A small encoder-decoder audio transcriber, trained from scratch.
Model: 5.08M parameters, log mel input, encoder arch quartznet, encoder norm batchnorm, encoder activation relu, encoder depths [2, 2, 4, 2], encoder widths [192, 192, 192, 192], decoder width 192, decoder layers 6, decoder norm layernorm, decoder activation gelu.
Training: adamw at rate 0.0024, 7000 steps.
Data: trained on short read English sentences (LibriTTS-R), 26041 training examples.
Rows from block 3 of the text decoder, named by matrix and row number. Rows with one number belong to one attention dimension. Each number is 128 + 24 x the weight over the matrix's rms, rounded and kept within 0 to 255. All counts start at 0. Numbers have three digits each.
# v: attention query, key and value (stacked) (decoder.blocks.3.attn.qkv.weight, 576x192, the v third), inputs 64-127
# proj: attention output (decoder.blocks.3.attn.proj.weight, 192x192, transposed), outputs 64-127
v.169:117126154121113137133135143104138146109133124148137136150117118129134147121116131099159134163118102115174142129137132101140134139111111145125115126087163124133120132161153136132124129142144120
v.170:105139134133118140128154143128109098139127098127146120156090122106152132133143169103137134171123072124152155131134118141131139130102177182129163141107178124125125126139125105117126096136103119
v.171:132120111120167164149108124166148105164131167116111111127149110117114152118127096142152108119155177100125136124137150083141152130171113120140091114134137116114145146171134113114116145111156152
v.172:128112134148129140109108143122153112119135125128118085116142063139118164142114146120146111141130056137134160121152162132140141164134139141117101146127141112095140118129155132132139116105098126
v.173:132111099080138147105126123123160072185157164114163133099138116107108113130121155139133138117149159117153124138126151105134090156112130105132149121126164091117088158121091145107120139117112145
v.174:163108141124114165123101132149127125161130125130191136125121088144136155123132106117131108134078127128112126108126131168113137140144097148159107134116137142104140130112134146099147117111084140
v.175:143101091088153140118125133133120102153148139094164119110166109140105116118122103123148138105135172139145117145137133150141066125106114118141164104125158105143114145086144143137122157113140151
v.176:112156131115113130142108134162106167094122152129114124139169121103121158133139097130136145152117123114112146100129144126123149098131120123134092142149127160102147133129128115113132112135128131
v.177:151143114107137115114128139105120136118141129138147107124134122130147148111101147136154121166139122121144104128142128147141112122122103128150113139120171124134112151112141136114136126127105130
v.178:127137158180126130130103113106156144109128141085147138111146168149152118111098135143100095116135172111114148107122142129149150112121104116133103127155111134120127161144113127107121128128152106
v.179:141118113139115117142132122122157170132104102137086136129138153117115086110154096142135098091124137137104110125130142103108092114141136090121125147136140140133114099124106106119093123146147145
v.180:139099127142131126134138115122139176156131157116164086071159118101132115139151127142104107111143163127098122131092155080108143124107110084145152141105118127099145175120092110113123128131153120
v.181:130152117083131127113110133106138119129116118127186092151141101117130176103123140131139124123127131131155121138157163142153109137139132139151112117108137120133121153128153131146127129152117141
v.182:127117112130138140125132126132109109142136123142137127122142126128137147120093123153154141139142149156146128157133103123129109142150120145126109131164128126158131102126172157122121161136115132
v.183:110131115108108088124109106123158088104100109132073117155088165124095080135153144116150129122165136178136077168101095085089097143135153107103181134080128129125098136131120086135111164125159117
v.184:115099124127123144144114132163115157163135142125146146142102152137140171122135101157133113121090142113160158079122115129137150118137129131151119133123155126178125133134147151138118115128131134
v.185:118138114120145150105118100109149095132164119177080103102119075108111139152134125144117123129123102139131115138147114110145146138142115124119130118108108126130181145131123160182140126148140134
v.186:130117120108099101120130136135112116140127112137122162097117158127105115127152178131119138128115097159134134096098086164091163088139174126104181132098158146149118095134095135116135125123107109
v.187:115155138096113140120120138139135077105138130148131136161128087120152126114124128123133144136130124124129130164138130130129143130111140171126134125105140075133124110137131115146122116133128137
v.188:129121118154113162117125149148101108158130122145123110112180117139166127140130102125109149146110088093134133114159114179161119128129125167115121129113124126157151126092180146153125137122131135
proj.169:122125096139151119109095170124134134088100122132145125132143148115137132129120122127140144140168148153132117142154137130139138126129160135110138133126131137130147097105117114145152080156111170
proj.170:134082137184098125071132169113088157055102133132134103122112158084135154129169117126122147098143143125111107120158127150118140115106174122126128116138122152140126118130128122131134098158103187
proj.171:123133139132143099166115109148116138174158164164120104107127131152111110150131145113110121100107140151139141106085165146117104143135101137137119133145082113130133109113144151121098127085177097
proj.172:108109126108142166126171139125122110125089140128110139171161140148135150080158136122115159107144121105135130145172143125163114141127153147084100092153155150137116085137107098120171089119104089
proj.173:154140141125147124148123111131148140141131128146145091092116135114143154141112131088118081096122171171100134155140090131131100107130138123089126138138108145153133146129135181112144117108150169
proj.174:117157138076141164112128147146132118145127142110106129159138153132164131154145089103110102105161091111117107136118126137110096156137172141140135136141114148132138123149124108125130142130112147
proj.175:160122133109182134141170093125149132139159097134131109100130129116144162136117127134129065104117160119117112121101065124124104108102143102128156166096080137142142152137134167111147151103112134
proj.176:114144140110123095159118141134118110142163161146117122144130099169143089138130120101136121158106144115133139142144147133098135164123127133121123109137112112079136115138122127127114163073143100
proj.177:143133138121187158160121129139145107134120146105147139132160121140128113077150129134126138113153164137138114155130097115138144107103147150114107140158117134140155105159125108085158136133110108
proj.178:099128084105152109137129132158133109143139180163145158164137137139113093102106161123117157154100117145132144153135166130173147161148115110130159113127166131131119104103117116155153109160154086
proj.179:130160145108113096096131127112135132143102142132137122093153072142108121141120129152153120125138164148134158135146116108125140141135101142122101147103115077123108122105137129154119159102182107
proj.180:128156087098112113111118128142114121151124167147137140138146133164112124087100140097149133134109137134146156144145152123121132114128158124078130165130153136141117095097116134119111122119143126
proj.181:122124151112168170125136135127124102129118134121121165152153134159164126129107152115116116124146139143147108135129118146118143071122167140151105151156110163131152153143140127147187140136108140
proj.182:145111121116135112129104118119115137130125079145141138124098127151130140148120141168114117144140187141123118100101121139180144133144103128147113147119092132127142123126145138124155124113145123
proj.183:137115158149096096096120145110150120115121118115147098085121101098107146154138134141132123127124106133117125117111148122112106096117098127105129147068136091155106177139130162141122123145118118
proj.184:143149137117151115146113125106104169134134123139155123125110130106156120148141095173145131152187120121150121096093125148118138141130108123157094146125095123127125129104150157092132141130145154
proj.185:137120163098133159170145128130150106138137112129109131130134103141135144149113112131088120096144085127164132152127138157090111126138135132119118160115121094140123133176104127104141107090120151
proj.186:144149121158111137096129115120131159055092135119161142124124130087140127105154100156109114136147107101146074110154138113142109114106101129154104116113114122130118139119124115120098130141110144
proj.187:097101105115166133133130131121119142143116108149144129149124127092120104133145145117125134117132130123115139141150119156134100106133122121128152105150103145123123153124132149148136095118149145
proj.188:107102137093204147121183140118140110092144115119096155120143146098143142113095134165143155111113131093130118099149108141141113136106156134168138116116115140118135145111124113142110128146127133