Weights of a small encoder-decoder audio transcriber.
Training: 7000 steps, batches of 256.
Data: trained on short read English sentences (LibriTTS-R), 26041 training examples, 68.8 epochs.
Rows from block 3 of the audio encoder of a small encoder-decoder audio transcriber, named by matrix and row number. Rows with one number belong to one channel. Each number is 50 + 12 x the weight over its row's rms, rounded and kept within 0 to 99. All counts start at 0. After the name is the row's rms in percent of the matrix's.
Before each channel's rows are labels from the 100 clips, of 14848, where the channel reaches its highest value: "loudest" is the band of the loudest frequency at the time of the peak; "responds to" is what is common among them. Only what is clearly more common there than usual is listed. The data: short read English sentences (LibriTTS-R). In brackets: how many of the 100.
# convs1: first pointwise conv (encoder.blocks.3.convs.1.weight, 192x192x1), inputs 0-95
# convs3: second pointwise conv (encoder.blocks.3.convs.3.weight, 192x192x1, transposed), outputs 0-95

loudest: 4000 to 8000 Hz (27)
responds to: the word "is" (25)
convs1.149 094:73 43 70 42 54 56 42 68 49 65 33 57 38 49 32 55 46 60 39 50 52 41 46 43 59 50 43 36 41 39 31 37 56 53 66 59 55 55 44 55 66 59 47 63 45 50 41 61 42 66 61 60 52 19 34 52 56 28 66 44 53 67 83 49 29 51 44 46 48 45 52 53 44 44 47 14 23 59 33 48 52 57 53 38 54 47 48 38 43 45 46 56 45 61 62 60
convs3.149 092:60 45 54 34 42 48 48 48 60 50 68 39 53 40 60 76 51 65 40 47 65 49 52 55 32 54 58 56 74 52 36 58 18 55 37 51 39 51 59 49 53 53 56 60 41 49 54 45 50 47 46 27 39 59 67 56 41 51 33 49 42 44 58 43 20 57 55 48 65 51 52 64 26 59 43 77 62 54 43 67 50 56 56 57 33 35 41 64 24 45 66 38 40 45 42 41

loudest: 250 to 500 Hz (35)
responds to: the word "is" (28)
convs1.130 098:44 44 56 39 32 33 63 25 49 56 33 25 74 52 62 42 47 53 48 55 60 46 76 46 54 57 83 45 33 43 52 48 36 22 35 49 41 62 64 27 67 59 69 70 41 40 50 45 40 54 46 47 54 61 57 49 61 53 52 20 29 56 48 57 55 43 75 42 38 40 39 41 29 44 46 34 58 40 43 45 43 71 52 37 66 60 56 52 42 48 56 50 57 51 39 54
convs3.130 100:61 48 42 37 33 61 44 35 55 45 41 72 57 61 36 63 44 34 53 42 34 44 29 39 57 65 63 65 78 50 45 39 64 46 56 62 39 55 42 44 33 55 49 51 09 35 39 47 35 45 53 56 57 49 39 26 61 52 63 45 61 72 50 46 49 52 60 58 57 51 49 49 66 23 73 42 42 50 65 50 43 46 47 68 33 71 52 56 66 57 41 67 50 26 26 35

loudest: 250 to 500 Hz (26)
responds to: the word "the" (73); the word "of" (25)
convs1.119 100:30 42 61 38 33 56 55 60 46 49 43 43 38 39 39 51 40 65 63 57 39 57 57 45 11 28 37 39 60 69 47 54 43 35 54 37 46 67 44 54 69 57 47 40 56 50 49 47 51 65 50 22 42 59 47 39 48 61 37 49 26 37 56 25 65 51 60 50 51 39 39 36 46 56 58 52 38 64 46 85 49 49 64 41 49 49 52 62 38 63 43 54 54 49 39 55
convs3.119 111:32 52 58 53 52 59 44 66 62 59 46 56 54 56 46 61 35 45 46 66 51 63 72 42 56 49 52 47 67 63 64 32 64 37 49 56 63 58 60 55 68 55 70 50 33 58 52 51 43 56 60 48 79 16 43 52 62 32 61 51 40 55 61 44 55 67 67 47 83 63 39 41 64 37 67 65 47 32 70 65 42 53 37 55 48 63 52 55 65 66 53 43 53 37 35 56

loudest: 500 to 1000 Hz (29)
responds to: the word "the" (57)
convs1.166 088:70 57 56 45 51 55 43 25 56 66 47 46 57 46 44 52 40 77 77 56 47 41 57 34 52 68 46 52 62 34 55 61 43 61 34 12 57 55 43 47 59 18 57 44 51 58 46 45 66 45 43 80 88 47 59 46 54 46 34 50 44 56 46 45 77 60 52 35 43 63 45 54 47 57 57 42 39 65 32 53 61 51 47 39 65 56 39 60 48 36 53 74 44 62 18 56
convs3.166 083:27 59 51 55 50 69 47 43 44 63 55 56 51 64 58 65 51 56 62 64 58 54 52 64 68 44 53 46 52 51 43 57 57 37 55 73 31 55 48 70 71 57 46 54 51 69 58 52 31 47 55 45 28 39 40 66 59 52 55 50 50 60 71 34 65 74 54 48 48 43 82 62 38 45 46 37 41 48 48 62 55 75 70 76 54 49 58 47 47 44 57 58 39 54 52 44

loudest: 500 to 1000 Hz (30)
responds to: the word "is" (32); the word "he" (29)
convs1.150 102:53 40 41 50 60 50 56 47 44 63 31 37 38 55 63 48 48 53 48 31 53 51 44 53 57 55 50 49 44 70 36 63 42 35 64 66 41 53 48 58 61 56 36 53 53 50 38 63 27 39 48 58 45 31 49 37 39 43 40 51 64 68 39 72 53 36 58 59 50 25 66 58 51 38 53 36 30 48 32 36 49 16 59 76 43 58 50 44 56 44 44 49 33 46 65 55
convs3.150 098:40 60 52 60 42 33 54 28 50 40 44 68 50 37 55 36 66 48 44 46 30 49 64 35 60 50 61 34 33 40 58 63 53 57 32 59 52 52 62 46 35 56 54 53 57 48 51 59 58 57 59 48 46 62 40 37 56 71 32 28 58 77 40 28 36 53 44 65 50 43 72 73 54 48 65 35 42 47 24 30 63 38 57 43 45 34 57 60 46 65 56 58 78 61 49 47

loudest: 500 to 1000 Hz (32)
responds to: the word "she" (67)
convs1.54 110:46 46 56 56 21 63 44 19 46 53 46 47 45 65 39 40 52 54 44 39 38 33 54 56 73 49 57 62 51 27 72 56 34 45 63 43 43 59 36 65 59 53 49 38 51 56 54 50 48 41 51 75 45 45 45 64 47 57 53 57 44 69 37 67 38 65 46 63 59 41 56 68 61 67 48 52 46 47 42 36 53 31 47 63 27 64 49 51 58 88 47 52 48 33 53 55
convs3.54 103:53 37 48 33 17 22 59 24 53 64 51 55 71 37 77 44 78 51 48 63 55 60 40 46 75 70 72 48 59 41 66 51 42 69 62 64 41 24 60 46 46 60 59 49 46 71 37 42 59 39 62 40 53 49 49 46 65 74 50 21 56 62 48 45 47 38 61 51 46 34 73 57 40 50 47 60 56 43 34 45 67 47 50 55 58 72 47 33 57 57 54 32 37 55 38 74

loudest: 2000 to 4000 Hz (33)
responds to: the word "she" (28)
convs1.156 100:62 52 47 47 51 46 42 32 42 58 47 43 53 53 57 51 61 36 69 53 52 46 54 40 47 38 44 60 58 53 53 54 64 40 31 44 26 53 30 46 42 43 47 45 34 43 61 52 74 34 57 63 68 50 57 50 40 41 46 35 53 60 64 45 24 42 50 76 49 49 62 80 47 58 62 46 52 52 69 39 36 43 65 36 29 50 40 84 53 29 53 54 51 57 45 46
convs3.156 094:42 38 61 61 61 42 20 50 36 57 61 39 43 49 53 57 51 44 50 71 35 59 49 40 41 54 62 38 60 66 53 49 59 46 48 58 55 44 58 41 42 41 57 64 50 49 30 49 40 67 58 34 68 42 31 44 57 21 56 57 51 43 41 62 54 64 58 53 71 55 48 45 30 55 33 28 47 55 51 43 67 66 22 52 50 57 55 51 49 40 66 58 66 25 61 51