Weights of a small encoder-decoder audio transcriber.
Model: 5.08M parameters, log mel input, encoder arch quartznet, encoder norm batchnorm, encoder activation relu, encoder depths [2, 2, 4, 2], encoder widths [192, 192, 192, 192], decoder width 192, decoder layers 6, decoder norm layernorm, decoder activation gelu.
Data: trained on short read English sentences (LibriTTS-R), 68.8 epochs.
Rows from block 3 of the audio encoder of a small encoder-decoder audio transcriber, named by matrix and row number. Rows with one number belong to one channel. Each number is 500 + 40 x the weight over its row's rms, rounded and kept within 0 to 999. All counts start at 0. Numbers have three digits each.
After each channel's rows are labels from the 100 clips, of 14848, where the channel reaches its highest value: "responds to" is what is common among them; "loudest band" is the band of the loudest frequency at the time of the peak. Only what is clearly more common there than usual is listed. The data: short read English sentences (LibriTTS-R). In brackets: how many of the 100, against the usual share in percent.
# convs1: first pointwise conv (encoder.blocks.3.convs.1.weight, 192x192x1), inputs 96-191
# convs3: second pointwise conv (encoder.blocks.3.convs.3.weight, 192x192x1, transposed), outputs 96-191

convs1.125:455526535523547522516473507555505509419471537490517506566549536480490536541524553570506469518475470471537502474494444537523501429444567514488441449510596517511420467502563495526538508510482468530459460537524462400462521517469451449498545527505470445499510538560472503518525500452493492427
convs3.125:485533544447528462450526498446514542455490538551526528480519507516543595532543470483498452462462469445472501511494493536537502540524508530504523590477474541570491532470547482469468466457442487488475538527513420495451527502465511491603543454496534504497485456586512456535540481487527479582
responds to: the word "was" (26 vs 9.6)
loudest band: 4000 to 8000 Hz (55 vs 4.1)

convs1.42:531564529539524469512519435430490428505430527549467586450471491488511504504472439478533499496532504438515525502564552491545462519479482463460563531433527432476525493422476511469529535542504476562492523424511493486564518514467503417481536510454439535442511544529472507443492452556492431564
convs3.42:520504490422506566468491491474513543495468565478539542475451538491451437507437486449517477466523529514480487488564474455478522443496486488463462498493532553452501520483490502446525462537485440544561457459460505526506476414494524475509536504473453502495475456502493452491492502455485517492
responds to: the word "you" (56 vs 15)
loudest band: 250 to 500 Hz (39 vs 10.3)

convs1.89:460485491483606435579502487517514578470500505549458437509493475518472526534512415549501568561437555446441465545474489443546548490515516511497584520572480531461546437520581511569493582511509472475564439484462460478535474518477554470520458538582528454486473506459537502552477567509545496493
convs3.89:478498545492523498482538457506503451461496479522455462522501486482480398455518515483530491538501523492450481465537510479544530484520483453450448467551505462473436441539467450507529482484433488504490489521527542512558450453479445465459517421506503530452543477538449541478479493477528449557
responds to: the word "was" (54 vs 9.6)
loudest band: 4000 to 8000 Hz (34 vs 4.1)

convs1.156:379484498504437543526503511468522508501442493558565525598548438511531466458416554538509463525489529578505524544498419494460497495517484503513494524459453577483496587541478518406574525433481528443514471504453461583563512535561508508523555506512512511570493496490498547471515487481481473538
convs3.156:521520488482476495481517466504425536542539483470526523481533534486462555581506543469501506489439462490504451494565573516522445451443543499474443532481623558457604541480546497532532472419517479600555505510519442582558484477527521471470475549492526532495494441461489450454528490477451535435
responds to: the word "she" (28 vs 5.6)
loudest band: 2000 to 4000 Hz (33 vs 1.8)

convs1.54:495427474464488481481488495438478456499435458486478482483473426488471531498459515474518522441499517465483521531493423471492530541447511443629520522460489403522552500495432399539441501506498520456509442484471575456483492466457475537491462489491462588478478527509527502534473542519507555609
convs3.54:479483472427457523532508492508466534523493520570559546449511440528498499523504455442519533497494497531437487427478426518507483532552478530522468526494514537466454440513499522483392526470488550443441529468497508496488540534536517514489460508522466480504484473508485498521549471436503544469
responds to: the word "she" (67 vs 5.6)
loudest band: 500 to 1000 Hz (32 vs 6.1)

convs1.62:421509550511515477546451579496470549536491468539494536486603527576468569524489494562485519568517477463524536548472511449456514482496592430567464550551518498484530418451524437522446450459499533450458422459439478477433557497464443486493517491501543492506518519453449476482481538478517513493
convs3.62:476597487472542502494464440510512499501591511608399424528514525427540539471485514479516492506491515535552511477452500476553565522544496500494515582571523510536464412551467490491528523519542566460445461520454530515496506595525489503561509491494589479493495507509422554483486484529450532510
responds to: the word "yes" (34 vs 1.2)
loudest band: 4000 to 8000 Hz (74 vs 4.1)

convs1.92:464459516494497418492541481506491461489468587478515522472463486577481414477457560520472525474484470517538505430479515501538484522534484548492495487416591634421513542470486584545526501543475498626424539515496461542545536503453495514472442486468506531462492460577477619503574515487497441448
convs3.92:473541523555485464504528474481482460503469515528557522425479496512496416434477512497586505525494442543447492474524516505560574506507474455476453529578476512480492563519456497524509473466478600518378491510432575542551501489533544509477472472480494510488526488522469492509535572454473434502
responds to: the word "you" (49 vs 15)
loudest band: 250 to 500 Hz (27 vs 10.3)

convs1.176:445495529565537532458524520522576534527488552490472467470463417482427435475526572610542489530491527586483503533485496481587507529475487459502522479434446538459499454582526598435573495524523482484499471502524460519572477513558490537524468523512450441422520516529529570513503483473489433590
convs3.176:567515505474584471472485568504462521478520486468507516467507466501543561513570489433515488509519567489547534542583522481397467532540508500517516505487524447491539547521529499510458535564446472551495539471436523507493519512537435525602402541491480492488432547499486486567527557549524548472
responds to: the word "she" (41 vs 5.6)
loudest band: 2000 to 4000 Hz (54 vs 1.8)

convs1.17:535539479584465455473471476507493450571601513446483492457489500529415475508514554532509466440516485477501486474479505486473550501532479439570518509443516574444550527550452579421512477485503480546470460541568479537477482443476471547484389515566539524452512569547502519518458444544512479498
convs3.17:481525560518514442521451493503459499525524478538477450432531485470456495508537533510457463549550585464485492499431453491499491577523484551524594568475471517423545545480528527526536477557508444528474453536422516443529516498498482523456527519503469542466520500522478492497500562461544559483
responds to: the word "she" (29 vs 5.6)
loudest band: 250 to 500 Hz (36 vs 10.3)

convs1.138:475499559537495549509540501449564470490481506490530455554518407520514498541464571449444459467492496396539574483487522566488517490554486520515518462494490584458515462519479513479530497548456567560529533470502496546505537483470431526493466481464559439579457509461542582441424467485547424578
convs3.138:482477522449498534573466498472462483519518539528458523526447563489470538512507483546481422424588579468487452486553563505520539517497481519545490474509516455476466518495489516475472500531516489491576493483584468525481467564496477418515517526452571521520515525548471446417495496550494567489
responds to: the word "she" (38 vs 5.6)
loudest band: 250 to 500 Hz (33 vs 10.3)